python train.py --n_mels=64 --hop_length=320 --num_classes=4 --weight_standardization=false --kernel_size=3 --stem="deep" --loss="cross_entropy" --ema_decay=0.995 --epochs=70.8
Rows from block 2, named by matrix and row number. Rows with one number belong to one channel. Each number is 128 + 24 x the weight over the matrix's rms, rounded and kept within 0 to 255. All counts start at 0. Numbers have three digits each.
# convs0: first 3x3 conv, stride 2 (model.blocks.2.convs.0.weight, 112x64x3x3), inputs 16-31, a 3x3 kernel for each
# convs1: second 3x3 conv (model.blocks.2.convs.1.weight, 112x112x3x3, transposed), outputs 16-31, a 3x3 kernel for each
convs0.25:091128159131130129128128128128173164128128139167142128128145156128128147130136163095101128128128128117086128128153135148131134158175180142170195119128134138148158128111128135148128128129148124168140128128117142134121140128128128128122162159128128134115184182156142163160128130128123128076127163128128140137128146144153162148128129093135141109115143150164155128147127128153145128085152156128128128128128131096114128128128124139140128
convs0.26:100128128123152186142190175116114103163154163161178153064128128128071038128128061128177128166155196152178180135142128128128133161128128128128126128146175166179144145120116128128118128112094123128128128128128128148128128131128142147128128141146138128128181112138128120087124128088153128119128074128120114117141128130094104093123164159128149156132128134126132137128123128128106111128128156140128159101122128142152146128149175128128128
convs0.27:128152128114090116173186155137164128165165152128125151128157160138137128128128121094117132128128128128128129128083054128128128120128128156134128128128118124128099128121113070090111128128128128145124167175133123131130106128128096128123129137128134128078132122131128128098113142116119115097101070073159156128099137107133128128105120128118112107161205185100128119146128121128142128149128128128145152128128124152157151095128128157150139
convs0.28:156128181169138128141171128122124121078128094128106117145166128134149125136146128102098113048128128084102137116092085116125111094117128139108128124099155128104165128128165105128153131126154086128153122162160110170170116137141128128110117142128140109110133136128128128128127128128128128128103128117123120108124128148115149145135125144139116128128128114128161130128128098128128102082104136128128128091102140144094135085094128128118145
convs0.29:129144128128161122122130146128136161128141128126157156128127128128122128130128128140128128124112128128119113128107114122128128096104105128128128148115074112105101141119126166128096165142118092127132097128128128113128083098141128128144074128158128135116096134128084141131128128084128159098081128126147135131128111123132128128126118128088128115128168186128116129135141128176192178128128116111089112101099127121147151087132134128128149
convs0.30:128128154151174160165161159128152086080128114114110086136128128116128128111128127128158128140137071128108086130143108168176097141185132143128128085068052115119116076049098159143128128128128134160128128135130149128112070143183078128128140128128128092134128110142104128128096077128110128126134116154128128135115122120128128128147148153187159186128149152128128164128128147097107122069095135108079099128128103108069048124128078146128102
convs0.31:143128119109155180142146145097115164128109139133096128117101102090075083070085128128151128150128128149153148128109124168109093156123128128124128131125128128141128087098128105128128098128105128156127142119128128155143128150128128116108149123091110120113101091128092066127128151135128143150128151140108118101111088132138114081152128143128112093122138128138092114082086115051060140105043116089095128128140156115105121128139140172179175
convs0.32:142148151120095144093082102119078128171128171144138110109087092118105091115094093176128159164151146139144142128095112120128150122124149157141071204172090128140128128185166101125117128128128128128095128128128122155126128121128136138163161175158128104127122128116146149128128128084081105093089128128143086125128071123128128128147151160128128159090129128128128155128128154161144128156128114147103128114096088131128083088080086092075103
convs0.33:122128128106103128128128128074116128100149128119099128135128128155128121181128128128128128102113127094058128125128128083128128152112123128118110102079128128128128126132129151128117119128128128128128128144153128128102124126158128109149070064097128143128102128181102113128135100091132159174130198181116154141109138128128118123148124098176128135145148128133128109128136112128135128171105121128128134077128121128071101128081128101082061
convs0.34:128140179105162128128128167128088087128128128128128126128128129118125141134128144120060084092128128111114084128150128151157115136159128143128128143128128136141157128087069128136122128117108131128128128132128155134112161126128102087092128128128128128094146128132108118141119058105128128095128100085138128093164168128152130118128138153134154166133116112091079101115104106105128132128128090164148128147153094153128124185176128159147113
convs0.35:128154128125128144107052128132127128149141128165061046114138131126119109126107062112112115128162154156179128128128150128117121128153150130126128128128135141077079115141150128128128113142128078115096128128100152128082128124131128128143167185176168136128124142115186154128128139118128128136128093128128151128097086083110113113093113128125116128100118161115118123108125111104109111128095076126128105108128054149151143128150128096084128
convs0.36:098128150141162175132164151129154128128124128128101128108100128085089113097089120148128144176172112157178116128128128128128098123128089132134128128128128130135128121128096129128128128129115128131128111128128133105128123128155109094113122102128128128133093109119086128106105128100150128134129128128125128128141140079130138128128129165126128171128102163096128128082115111089128116128130122149161128120145128146140128160160129162153136
convs0.37:094124128128189178185210190128156124157156168101155097171173149146176128123128128152182177165185160164168128128157128163164093117136101155143128105132076128152128064083084136147147148128128148178155155142156118117124121128165099128128128128128128117091142120088114106128098081071062128128141115128128128114157128090128132060124112115128138172137176156128128165128128158128116128096128111128128128148128128078087101128128116133121132
convs0.38:102128128073108111133128162128128118175162122086138125146152128131141128137151124130149112162128120106130134093129128094118128078107128128168177128148169128164159149127121107128131128128128142136122128126128103128147160128128128119133128112155188177145154151128110128109169185172167128135156139128178174154128129116098087102168155128147154128159128062167128108152138115116095128164163161138128149154140128128153166128128139159133128
convs0.39:161160128128162139128167128128128128135142119143145125194194165175172147172169131138151171151192220128128128105128128128118168091128121128128201139169192131154174153158120128102097125111128128131169128133148128163141117128110162128150154185128128128128116131128109128064128161114119109094086128145128128128122128128128128128155137128115128128103092104164144132128143128128150128181188183156128158192162128135128128120146168128128165
convs0.40:128153135146128128123168137128157129143118128137113088126128128118110128128105128117137128173136139145124128128133128129128128157161136169157128142129119128086074144143148076059109128138156128112128137117103128128128071100128128128159146145146142128128090116129153128136128128128069136128117100101123134128044057104142130128062095134128121124128189186128128128126121128128128153123128138146110119128128119115128128123118099128139148
convs0.41:170128065128145067128079083114169128149151194128128145142128093128143098128128089103133158129154176125128165164116151121123128128128089138128160146128133127091128120106113139123128153112123128128153126128145128120160119149128137128128128149150114113110128138065133149092084145129106128157128128128128128093105137088118128103148116106147128095138128102128128154128128150162137144066061128099128088109083128122090128112107125097077128
convs0.42:046103148066119148069128152128133128143128111127127091128125128128128117128128126094128145116141149128154144086128128095138128079141125127114149112138165128113128150128145128119128122096128111072088081103128094134099128128113151125077152132076142128097131091056128108064135073128128067117128050123076128128083128097128066097120128128128100128128116128141116128146118155120089139106136128097127140097128143128128128088128148128140128
convs0.43:128121089128128127128128077164111128191147128139128092130138122115128104095128093131135142152149128145143128145158080121144088133154128157164097160163099128128088128145131106139128114115109128128078163135104143128128111120163077101154079128181138087128137078128145107128128114063128103104115111088157117096126149119118128128080084119080081112136108128096127142128128140128153146163142128141137134128095096135135110128128128122103112
convs0.44:119097107064101103128128138143140129128117128128128133124128128076128075076128128128083125139128125128128085128118096163151128084100127121105098088106075128130115128057041068107128148149131160146176127102128123089128126041100128102090105081088128139110128127128105126128127128144128128109173154150128147073163169130158165128115128140147123165128143167084128128094128128114065101085078128105115115141186143128127112141140128168186172
convs0.45:123127128145138158144112128128128128161128155128131128128128145136128155137147167143151128128128138128139128111128119128128072128116112128123115128150128152128128098128062146163128128103094158163128128136107128100082141132128128128129133128123143164159128128121113100117146145134135128117122128072165165135142128099110095053153124136166142161147128124140144158128128128128143146142142167178185159146171159128120112124134128128112106
convs0.46:153148149094128126124128185122139123117128076141121123107128128128095118128102100144128128123122142128120156154128142146128128162182160161128128130114118128118056148150156128151128132132128128049098128089089128128128112128128108102096125079079128129124128135114142128063128138146117096109094068079102128128072094101128128128085128128144128122100074119128160162128126128128110141156157150128142128128128099128128128108098104129107113
convs0.47:087110118102119128162128128122068128154113124128128128138120128149128142139107128077087114123128135128138122155127084142128123161128133158137128156128065144128114104098098116108092087111128172152128181156083154132102060111110091104132128128157159104097180128106128128128114095104081063117109128128160128086152128088136121128128128128090088128128129138135108138136128153139128153152128128150121124128128129128120114128128122121128130
convs0.48:128131128148175128137157128108144099128092148141128128114128140128128147150151152128106128109128106108097128128161112145128095142126141144108102128128128155111112100090099128128095140128129144151128123140125140105128118164162080128128128128135112128128099107131084123137097095128128127110129085128128134107147093130128128103128144139153162177128139128098151128128151128128151128128128104151128080143124067128116077173144109164135084
convs0.49:192149128198128178128128152141128125127140102128156105167168144157145122122128106086128118104142152144197194114128128093144138121166148127128106128128128109095112163154168153128128150128117107114090128128095124128128080110128128136151128161161165099104153123101148128113124161128144125109128113107132128103128102118128115118128074094121122141086128128100128066128128071154139089152152123128112096140121128128097128104097128073102128
convs0.50:128138128128128128128088079127125117130133128118145177150128118128128128128118117145128128148100128128128128098090128128110145128095129128142128137128128083100105128157128134141112128148128124134124100137134112117147106131145128129148116114121111137128128128167124161152164150085108128128128165154116128134098104141155128128093128106080114119158151164128138128129143155150153150129125128088080118128090146134133146090128136128128128
convs0.51:128180163128151103149154134098110128105128149118086128128142133090118128100111128089126117099128123128109128093056128128121119098128148121117128107120133124124145133128128120089059173169128145122164128162144112097121124129092128142080134128128128141122107128145088128135121171159092101079076128087128144151105138161128128174120128124128128128169164134128128121128128111128136128128127128106108110128145137128128137125117078175167161
convs0.52:142146181097128128128129128124128115173144128128150129157158128128149128128128101081145135128128166128141153128128126128133128108128128149128117069128128070105128128118083107133096128128107163150165132151154105146153128128135140128163137128160147157128163128090168162128128134128128115128140170161147137094169149128166175168128122130134128128127117156149131128145128099156128128145128128128128128120128128128128108085128178076128167
convs0.53:099134125126128128157128094128075057110155128120115128110104085128116101128128116152169128125118105119092090128116165137128128117128100098090084128117104139128132097110136128137163117128163086128000128121049093100080151175134148126110118103134136085082070092110073097128128095100106122128128128128182145128128122128128090128141128128128128128109113132128128147112111128082098156082045050106087115128096128131128128128136146123128128
convs0.54:128135145169190176149168190128128128112140131114117123137128128104128146128128164128180128148121128140116051098128149102128129130119109111128128117160169125140163128110117123128160078101128128117102128128106180151144144128096145136094128094101083079114084076128102101128065067097124128134148126128096094118142139116128128122161179170126123120149085118153128102123128088128128126128128128130128155105128097128128128144147161161149126
convs0.55:106128097125128155127128090104071081151141162100096113112128106128128128131134128128155101059128109128128128120128153089120128128116132099096122125148162147161140113128128145128151102121125128128065128101100128137128151172126131124128100128128131122116128128128146126128128076107128128137128119128105128158091125146128128150128128128128120116132128107127131128105120082049088111128099090109128152150159133118111128128147150128128100
convs0.56:128108128193158157141128134128062128111132128107085124118117160087114147100136162127147137141128148171129128091128118105101088102103109134128107128128128164145128141128128128128156128142169092107128080094153128090139143128099137078111128108128100115128128121151102169128119128131152162153128157128128128153134100102118128120137137128128098123128111134124127128128128128132128167080076119128150154128128128128128135170148164135128108
convs0.57:098100113140128120144176116140124088128151128122118120158128128127155128127128128134128128128128145128128120124136128128129116098115128128136128090128169128146157106132128046109128099120130123128128124098128154128128128089071128085091134078120128119119073061138108108128072128162088128174103126133118134115090128128095128128128130122087099096128083101128123128086112128069108128128139129120136156128134128146149151128128145173157154
convs0.58:128130139128138143128148128133161128150146139112167155131139152129124128109111136104129130146128128144166154127128096111112128139128128117128128082096108075078117125087098154090093137128088128128085128125094128128100128116150128142181117116156153128132151128134128128117154124083128096133133108159128103128128100128119087128095073071128098116134128123128082083134127114154152138128128128128112131124128128118128137090108167128128133
convs0.59:128157173157173183141157184062132134128100123097097140053091129088105145088128128128128137151144080178143101128144122128139128158144104140146134167138139145116128139128109168146128128099105128111179125130150140128145122128136112112107085128128128117085128125128049125128135091072163128128128093128128147129145169142135128139149133151128150155137153150103128109128128128128128126128132099180141128117128086167156128186164128168140128
convs0.60:064061057120128128173162128128137101151128128110128128128128128128128128128128144135153167157156135139106091146160128174181161111131128128128084161128128155128133083112128142165193128128157128119128128128135058038072116128157128128144128128124128085128070060131080112128115067088117109120125097128169128147128129107128087131145138104155159156091126128074128165089136166088128156128060048136103067094060056092111082106128128100122128
convs0.61:156135128097116128128143076131164150128128144101104075126128126127105128098094091123096128164130169128162152128128192078076128086108122150167161153167179139128128117119141128128128129121132128137149124147138106142128114128128063128104105133128104128128069128057128128104149166128111121103113128072144175128128128128104132107138128112128113089135099098128128128128120128101104121131128128128134128128101082144143115128120126117089070
convs0.62:114071105122091115127128140128128151141158195148160177162128125128146128165128138106116168128121170126128136108128128128128119136128116155128081129094076080066080143152124152159136136132110119114100099119128040108067111128147100128159133128128128128136128128128128084128162128128128128128105128123147144115111087107160128111112128146074104176096142184128164178128167183128172175179155117140133128133133128117126128094115138126133128
convs0.63:128128144128128128132152136133143128160128128087085125117128156104119128134128149105117086153128072140118137089128146090112128128128116128147142140152169102125134151128128122128164135128162128150133128137128117128128118109128128130105088072097179166174132128149128146128182188167128159151128160128167168142115114116111116130160131114131127121171155124148128128166151149129128158159158147134120146111084060163148137128128123156117090
convs0.64:096139128140090105141120142128136128164133164128112130128118103145116070151128087128176142128128128156087062122108109112091095091051096151112100083079094117128115138120128128128112135109128154127128179124128139124128128128133128128128128092085128144128128128128135112154141123128148146189179206182115154145121128159128128132128143114166128137138139116150128128151138128137128128136128128128128128135161128104128128128128152128128128
convs0.65:128178152157160128147175137110143135128128171075078138147128167125128151128128128114128128161147128189177175128122128138131120136128131128128106128128111081128139153128128128128133134128128128137182129140151128128128096074128143075121156105109070116151045072209082076140104151128059128153128147160126131128095128151113128123064128139141128126128128148139137126122141128112128137126107128054085138103137128106128134107115128152175180
convs0.66:128159128086104097128121100075144128128128128143087115152144111142143101128148115128158136128161153114128113101062101113077111128128093137093109101071097106128086129128124128123128127121128157161164161128149159128113157164137170128128121116070128146176093128128110128146166207173158165157148184128128157163144128128137081111120167128131147169108170128148156148126143160128128138131108146128135143128128121093128157128128153128128143
convs0.67:128157133205175170139164126133128172128127128128077142111128128078113134097128138128128092150092128185126128115117128097088128121099118108128128128148147128145128128128128128116128091102128128128110128117128149128128128128099128128135128128102101086178111114128128119161099149128164156169176181163100111128092092116108119122128170154102106087116104136107093111067094101088105150093102098106123128114116119104128135146133127149138119
convs0.68:207158128128128119116046091128153128155147128149119144122121095128133092163149096128106128079147183140171196127115147129128097134128094139159169098122126166123128128121108128128128128128120130131153147152128159156128131128127079099128098128128122128128097096088161128127151186168146143128113108157143159125128128124128083096128139165147122124128114122128157152145149128138128143076125128085113128135128128122128155114128134122085088
convs0.69:141167131173142131126133128128127158128128128125087157119109132092118134113134146128093115103075090128128110122116112128132128137112121128126128151140141141121151130142138103121128141128169128108098151164109144128163128128090128094128122052086125128128106116190094128120136188185128139175128134128130128082067088119128130129123128111106073027154128131082087128079134116128132128128128103128114140114128160151149151128128128174166155
convs0.70:146118140173127136128101105123133128121128128111116107128139128141128143128139145168165160158143144141128128083124128096128133128120132128128116064145134119160128067108105118128155130128128128127123128128128128128128154172155150128135119120128119125132163151128150182128081128128158128183177166175112154164127128164128147138128131156128113134188159128128128132128123128143128137121089059104126128122132128064080098107117140128128089
convs0.71:154137140128128145133128128163158135157159151128128128128150154128128125128128128178143110128128128148142128115157175099103138126128160128148146155161166128128129141130143128140181124103124128162126147128128123145138147162124139128114128128128128155174128138128128144120174170153128147153128128067145158140102128134096102098171171155138128138166173128165128128168141128128128128123142145137127160096072128136137135128112140126109098
convs1.25:155128128132129128128128155103091147102128104128128128099128128128127128121128128128123128128128128161116131128091128077128146160117134055083128128142113143147128157130083128128128090091128119089128145102128128084128101114097092141171128128147117063128138105128103077132110128128068128134128128133119082129105056128128064104128128125128128119127103128144102101127112128079129145128145140137128121128067064125110170102137167114133128
convs1.26:155123141149137169103094103128071128128060128128151128143128128128128138128101137124090068128128124119128128144099128155134124128128128146151128110110105143169142113161124128146126128105161126128102141149135138152136136128128128101118158128147137128128098139128110147128128184131083128135082122121128140100120145128128158127128110127158139128128141128083114116122128128091134128099132113131131114171128128129128128173128108141105128
convs1.27:137128125132128128166129150128128097151128128153172142087091114128128128143128138148128128125150128128100121128123128102090128127137134125074067126128154192169152128153111114128145128124128128146133150128108128155109084105107112128160151151128127148081106128128092050088122147122103143117128129089108128134132128128146160086128136125103128128128128128084128097126100128085106128128139128158149128133128098128128125111103128128076128
convs1.28:130154152072149144079157128128128128156128128128128054092128162138128150133128135169128119162128123138096101128128156128128150077089137082128142089105128128129149128122071169153093160128128128128128128149075126128041136175125135128119128163128112134128098128128077128128128100149132171128128108128127098128128117105128110114098128159110107169124130169140130141128125128140128128149120128154128132166128128137129128128152099134125128
convs1.29:128162128113128128124128105102128141161108083182106123122109134132131128157135128115129155172149128154107140128121128131183174095134136119136128128126157089068136115157155079128123128157142128128056159147092128122117139128143167141170112112183128159155141170141128128092139160132088128179089126128089115085142156087177175087099147128106150128106128128101160151086159162105146128128159128144102128154128135088128128157128078165127128
convs1.30:102119106098128128148154141091171148128159128110128128141132128167133128129128128088101133128152112142128128101131128128124079085128075068085057128157160128128126141070128153158160091146068160100124112128128165128106128128112122127161170141073105128146128154156138168128144128128128153140182164155164106118128128091147083142071128128083128110120152126104138141121128154128087146128128099128162151112128124133113103095128128172128128
convs1.31:103079128128102128114113150157116088150147128091132128109125143122128168117156128113128066139128136104113128073141110128161100086128128128102128157122099122119113117128128155166168163176128118128165087121154128128165162142128139124122087115128065128137075126162061093173128128114113138143168133128205132126173128133128120154097128133128128079145168088128128127134159161110160116123113054168159128128130136132147128118177142092128158
convs1.32:134128094171163140128128128102128160146098090149055128128128128124128116150140104128128125128107115128119128152128128094180126089124129144146144146128112159141154134098136153132177130171145108128072128128115139142104115128126181167192128128172124166159173137123161128125164133190132116166121146189128105086135128104135128106103103128158149095142128100128113136156120106148105072130155128146128119124093104000105169128132128153124104
convs1.33:081160128117128125107127128096135177108086146128085091128128059131152131097128107079128128128142158151148128076078177149140124128121146127143128128139151092128128156135131079133128061147162115106148118125080149135128150149151098124128114128128106128165134137164134151128141128142098128179121128144128137121121128084156117094128128168129128128085094161113128151128103128133128146141155128097092128128103128128128124128085059166140111
convs1.34:124122128128145134109150124128128128122128107128128116138128160128102173133067128128101128131134132128158137106090128096119112081095111155086128128128128128156128107128164128091139150116128128128128128147190128115128128128176103128161106128162137141128127089091100092121091112107128128091128121120142128150128110155128093139128140128137107141128105102156139114128123128096158129159126078119128128149172128128147145141104116128128118
convs1.35:128128128156103128172139144150093124129128128172146063099065128123090083110083089156164131142128124086127110160128129108148127166183132094110082128126107175162160128084123076149126171154128087133128134128128089107158098060128128128135186168165128128128144128128062105116128128120149132128111163128106162128126146139139128143128101128161107120191128108179135143131128128134076108127128106120135128192128091128128128128128147115099128
convs1.36:117152166114148175123155169160110076152143079111135135155128161141092128137128128144124102159128128154128128101071128036082128021128090153128106133128086105128128114137171128128136178128121128128128164128161128128128128163128109143151153143114150128128116113128108104128114166140128101143128128128168128144128154149147128128138128142125129128102155128116084104128096116069128134128093083115123095144144127176128075149120102159129138
convs1.37:117107154102132146128171183130091128105128064093113128162128111128106160128090128128138104128090127128128131166128128152103128128158085056086128128128140128126147128128145128128084128128072156144085123128089150128093128127103128128163173107128163128124125128128128092128086147179085104128177128150179128141156117128128128129106147131117128109138128117128151156083153128123117140128130118115128142127128105128111116091107128161128128
convs1.38:161126151169128158128100128128128150115096175124117127158128129132148128086144191113068087114128128122121134128146098133128120131097142128128132074115153127154128151160128074152162128128135128102111128127128128141148073128092140128128128167124158086084106128128116128151129184106119184120068128140107117133139128133093128128128065138139128164068109128068072083136091146128119125128153171141128136116081128128128165128128128128102134
convs1.39:155128128128128128155151151128112128128128128128132075096103152128106149114146185143111113118117134129074159096128132092101143108140123097147170141131128089081128112128156130128128128128138128181128144128128128115145128157128147184118128128149128128128086101128128157128101169095144194138078099109111128124145144128084128124176111129128113176146112158128083128128128128109128116128151197128152128128068125058101099147116128128128128
convs1.40:142157128128128128128128128119104128128124128158128128103100124134105116138120128107128128128128128128136128142150128128133157143160153071047067125128143187190181155156096132143128128128119128113128161128122100128085073061128153128173161155151118099092128128127097074094132128128128128158128106128098163097145128128128128053164128094167128110184133125145137128131108098155084107128129130128128128170157086128064128114117155123128147
convs1.41:081128068133128100160102158128160170129099104128062128102128166124112145128129128145128147106066128154093187151150128137128128111107128128128112152098088137109150133128128157161128128169116101169085134160077128103028128128128128138091128128102154171128149128128152128100128128128158138154132128167152128149145128118145128128067076129128131164128127128106174180100128120139098104097140128112109102081128108128146114128117104156079075
convs1.42:163149128128177128113141176151091128148128105128128083138141128136116117133128106125128072144143110099090093128166128125160128154128123107122139136125128155128128156128128124095130143095128159137140145112146128128128128163136128128166126124128137082086104128088073128128084133150077181128045130163100146082101157099085169128133128145128128182124134162106128128133133128128130128164094103174129128186176082140094128110128106128131122
convs1.43:160207139128128146137142128128093119152129090160083128148140166135146133128128128143098144159146128117091116133157171097141125079129133122152170107087110144149167116163128127097128128097132128176108153167123111128119150132150191169146128113174187171128157131107134087100128170179135169151104128176115111128165090102160160128100128087152118121134128159099133150183118122127099106128079141137075128128109084086128134159129107154105120
convs1.44:128128191096128121128128161153156128158172130128154153140128128128128161145149108128130128128162128128128128128128173098100107063122129070076128156138128128119128095113159161162184170163128151121125128136153128132117141134111128128165128119079091109118062128150096128198100128128128063128162147124173121146122165128128114114119153150088117143097128136139152102148134173145167153128128074144147158128128100160128095115128128139134128
convs1.45:083084128128104129128115136128111118103105128104128128124128128124128141108157135168077088127134128150147174151128128128100128069093128128128112149118123104128145128128123167127083129133095128169128128141128101128085155128157161070110123134096160128105125082036169128128128127140106105128107076120170117161128063128132070128056099132094128170079100166064126128064087127128077160125150124093099080120150128156128094128098098144048128
convs1.46:158100078119104146128128128105114105128124128155136128105128125128093137128066128138139093152128147128128128128160100109089128144156110126128121121128128148139152128128081128128128128163128128128089128116085128128076128099128128113128162175179110090118128107103128082108128119098148184144128117114116139094123132125098156091128093082177126106154111057166128097128128065128084098128128133128128118158183129128128128095132167202167158
convs1.47:162160145159128128142128128071128128113128104121144143128128142128123150147151138118134124128132116094186128155125128128128128128128119110113125128122128128123145128131152106073174092147128128151128148163135130115128117116116120148155128105128169142139151128126128097128128117128128075106128166128086057104114091129071085144128122128128128114166111129128128125128117106158166123128147108128158124172128079094128128133128128128101109
convs1.48:118137128114128183117152128126128102118128128128128128151155159145101128138109131179095122128129114128166160104086131075120128070088112099115076160128115128086119124128125156128128128128083181128128128128128128174128143133128159128155139128128144141128128098101128130128128064183109110121140122128182147155128128170124109128100128159107128128119100139114076083076096128113072172098131102092143152108143119136097117128106128175109128
convs1.49:128138128128128128128132128128096128140137128150128060078128128128120128128120111151165128133128115082071095094139113124148147114123156118126136149129109150134154069132128098122128146143167145128127160172070128119128136128176128142132126128181117128120128137102066128072093128144078106163083134128099146114131160114105161090136128133135128127168083125159117143084109127128091128128120128133128128186160097058082128155151128153129152
convs1.50:128171119097128101109155128111128128128099071150101112128128103122135095109128114119110122171192155138101126128145128128159154104176113128127141128128164117116128128137167128058134048155148134143128148132128147128142136122151147161194100128171128128168159168138128128128150097122092147157102138128128103128118134108128128107128134128111128128120113105114117094112114121128135128149160128112128141128080128128128128138121073179132150
convs1.51:128142162128128128099136151128128107130151120128140131094116142113101128144161128146160117144134128157087101130134154095085139097148128028063128135161128156128148120088149135128117127147081161131145128128128136100070092112107128164171157128152121105115087093144079079128087075114128128128156149128108119128128110159075073107128164148096149173149152167128128108141124158128129128128123105151139128150128146128099128128128128121144139
convs1.52:142162128124128128166128171128120146129128092128128069132128162104152193124128167128112120128160128141118156128153166142135155104116128103113128141144085128094128092157150151134158128128163107190127111148128128157128128178128156142102136086128110141138128150165079159161080145128116117176128128118099114147093128128082145143128128156148103149136124166128099139128128122115143128128154128155155152128128073108128097150128099145145128
convs1.53:127089128182126128202143128133128128156093123128124101128101081128024107143128091128128146138095133128128128135147086169177152149128118137128140070096121106099085084097128128128103128176145110128133053145165092128118086111128132109139103119128128128134128107135128126128176128128164125128158103128128128128075128106128114168128086145128105125154109109098106128128136128140148132023091128128128109128128128126128123128120120133108128
convs1.54:126084147153115128128126128128125128128096128105128128136106166128104128168099128078125128138128128114128093107098114128165121141128119128130093128105098156164128088128128125120085095104106128122118140128184137085188128099128128113128081128128128096116100059084087071112150137070148116109128106109147140139165126128099130161135088074128146097117171083128081087162109128151110128096092128128128128144126128085124099128131128005084128
convs1.55:128095119165133153184114092128138128128117128114128075142087128117080089128062091128141096128102128114125165173170128152150093151128128162128133128110098134128100128128138128125112118149128077121147052117171108128148128141115116094107157133128128128128102106128149095128128100086145128128147128113145133128117130128117140135128105128172087128191103083128128128166149128128152123114105071109122103128128128157128128128123128128098129
convs1.56:093115162142132190128137130181094073157128131130128128149070115128128092128169102085128129128151126132128104128128128085156157093136128158128121096128102106128128123128139153122071155128128119128129128128164128077144112159137081087128110118117121046128096061071121083128135144128128117180082128110151128125174168152134128128128128072128128128099145122141083128096128128129128132128103106128103128192125127123114106143119128128128128
convs1.57:148120169128128169121128148184112128150107128147122128128128128151091137143146154098128144087128086101114081065088148100128111078147128128128105128135128124095086128167128136076128147100167173128128189167140168103125123128108128128130120146162162095100117083081106128110114146092111142156128128128149128147153218153143195142154148128102156148086141128128082145128055112128128134128075091128105107147129099128128087141078136074110110
convs1.58:147162137128128142160128128128089154153083128142128116128128097113114128128098128128128136172145128104082126123145128146145128144126154128148128163128154109095128144188158065128170135151194119128077160173131141152119123128138128128127100117154121135142110163142128148128128194133076128173092130128093139072128163092128178084128114165128128128128080128124142180130128133103133128106120135128087128153128128130114105128128101164158128
convs1.59:128128128128160137128153128157117068128121067128127128155140128141066143131076136155083083128128128160159150128092128080069088061123116165117128135096079128168172089085128125128103177120112134128169163112181134110144128128156129149143162159157143128128128128104107150142118153127128143138135139142165140155128128128134128128154138138158126128138138128117138121089128109059101094128111115089119092128169140126130115174128105165108125
convs1.60:084128106172128142180128128111104126154062095166123118115107128128117128078092118128130128130059084167138165136148101186175157128128073086075128139125152137062099128120128166130082086128126130128128128128082084080076092113113132104114188128111161128084140115145162139166128128128110133128128081130162128109116088131128064201080128119097138128128091134060095128128092107168128150102128108116146096128169128135079128128089098154106128
convs1.61:165088084151128151154128128128106117108081128128126133096105128131128087128131143114128137089128143134148137109147128128100093128128171130128128107114128151158144128128081129109110128128128128130131105146118099128128111114128128128095128109121168128113128120128134128155128146128128179159085128128128127142164102108156108128128128107127107118091085077165128112156076084098043095123128170076128094129125119128128117089093157128058115
convs1.62:099145128128128125128085071112095128107080068128076111127096098128128096120130128102080101128100128155098145132138185122145128134158144128131128128128145126128152161155127128140117128156128148168128167177095167128097128138128124158177153146169128144131172160128189135087146080132128125128132134183128135128152181069172128118127120109128128108128095113095144142071088120093082128128163128065128121105090128091128128116067076146099106
convs1.63:134128128173128159121100128128079135128104154142132118143097100128136128098128136104094121097130161126134145128148128109103128135122126155153118044122158141175131141149087064131105128113139123064101167129152128128140128131113130107125104122132128087095120106128150140155128157128105171172079110147128125128178128133128128128128128128149128119099109096128128128128143128128061107084128154088128128137109128128148128128122133128128142
convs1.64:128148142128128144135144128164128165170156171126124114128128049128170139128128128081116128128132142128128108063128174130151139102128128128127139149137140128107062126128131128141121101150174134118152098117116143149128144157132104090128078084128095128161128132176127185186149163128082132181083112134144128128135125128156115092121128174098129128075103128114128202128128128131128140109128121113125128158120117128128138128095123158175149
convs1.65:128108152099100123128145164124121084109122095124137135147128110155118108123142094096130128128128156128071090094157117108128067099159128077096106128158128154151160115061128157139145154128128128128158135128149111128110128128114128149139128116128101128089122145128127081128128107122128154128188163128128165148110128134147129137128171105135167071128193102098128157115128154130128128128110062153128128138145132128099109100128122129128166
convs1.66:128136130119133132101123128128128147128169192128090128102128110142128135115128151128117091107128128129140128142128149105132128100128149104128130128120187148108082163129101128193163128182155099101162098136117154145126124128117111128133110119085106128145128127182135167192187159128115151157123149189150143096128110128137128110118128128135119128111092128113128177118138172128128136128150128134149120128088136128134155106128128114136130
convs1.67:060045128119088186125140161128119099171128160112128128124128128128128117167152108103143124173160135108115114129147128109170128081095098161146128118128091135125089128073128155128113147163128128128159113128152093128162132138128135071051128128128078128128081080138097101156128128146128128164128130135143128130188128139128119158128128112091147128128179128135123168128112152128119152127109106157128125181146134128119123150128128128128128
convs1.68:099058056162128128156036110122127128128137153140128128119106127142128128099128161156158112119114128124104137166161128096128114128128186140099110158083107170128115128135065121152128124128128089128110108128111126134128134090113090099068141128072102095106128127148111128149155137128173142128111097121125154117118119109128107128128112122128120155128085158093128132126072126096088117113164128134128132072039074089128128128101182119128073
convs1.69:128057102128085142094124148142128073169142128128149148114071128147121102128128152128132128140149149128086140073121128074148136128114101168128100081128128151144133128128136121119101141145128128128144134128134088095146128128132128106088120128150105064128115128128082044128159110128118142173128128128111128128144128154120156145150147111128168120128177115132128160128097151116127128114096078145120128150191187134120128132103124128128128
convs1.70:122128128128122102121128128098112128158128137128164130167155128158134128128103050088091111183178159143128121161141143128168128086097116145128108112128120170128131111128144094037068107146118144145172089128158128109128128128149128128150128130128062151161128138158170128128128128129115145152168173131151128114128128128163128128128102148152111128159111128112102119150147128110100098136140138157128101167128128113143125141145128128178131
convs1.71:146114148173128155160128102128088103089092147128124099139106128102128128114128151116074128077128143125122134128164128096103128142142180136128112083117140181225206136140072090128105128108125128102120149128128128128128116124141128148128125128144150097084128090094093114112103152078125168142073128136128128128128099132128128106151128128137128128128083128123143128139118128128083109132128152115137137114124128111141128128135158102064128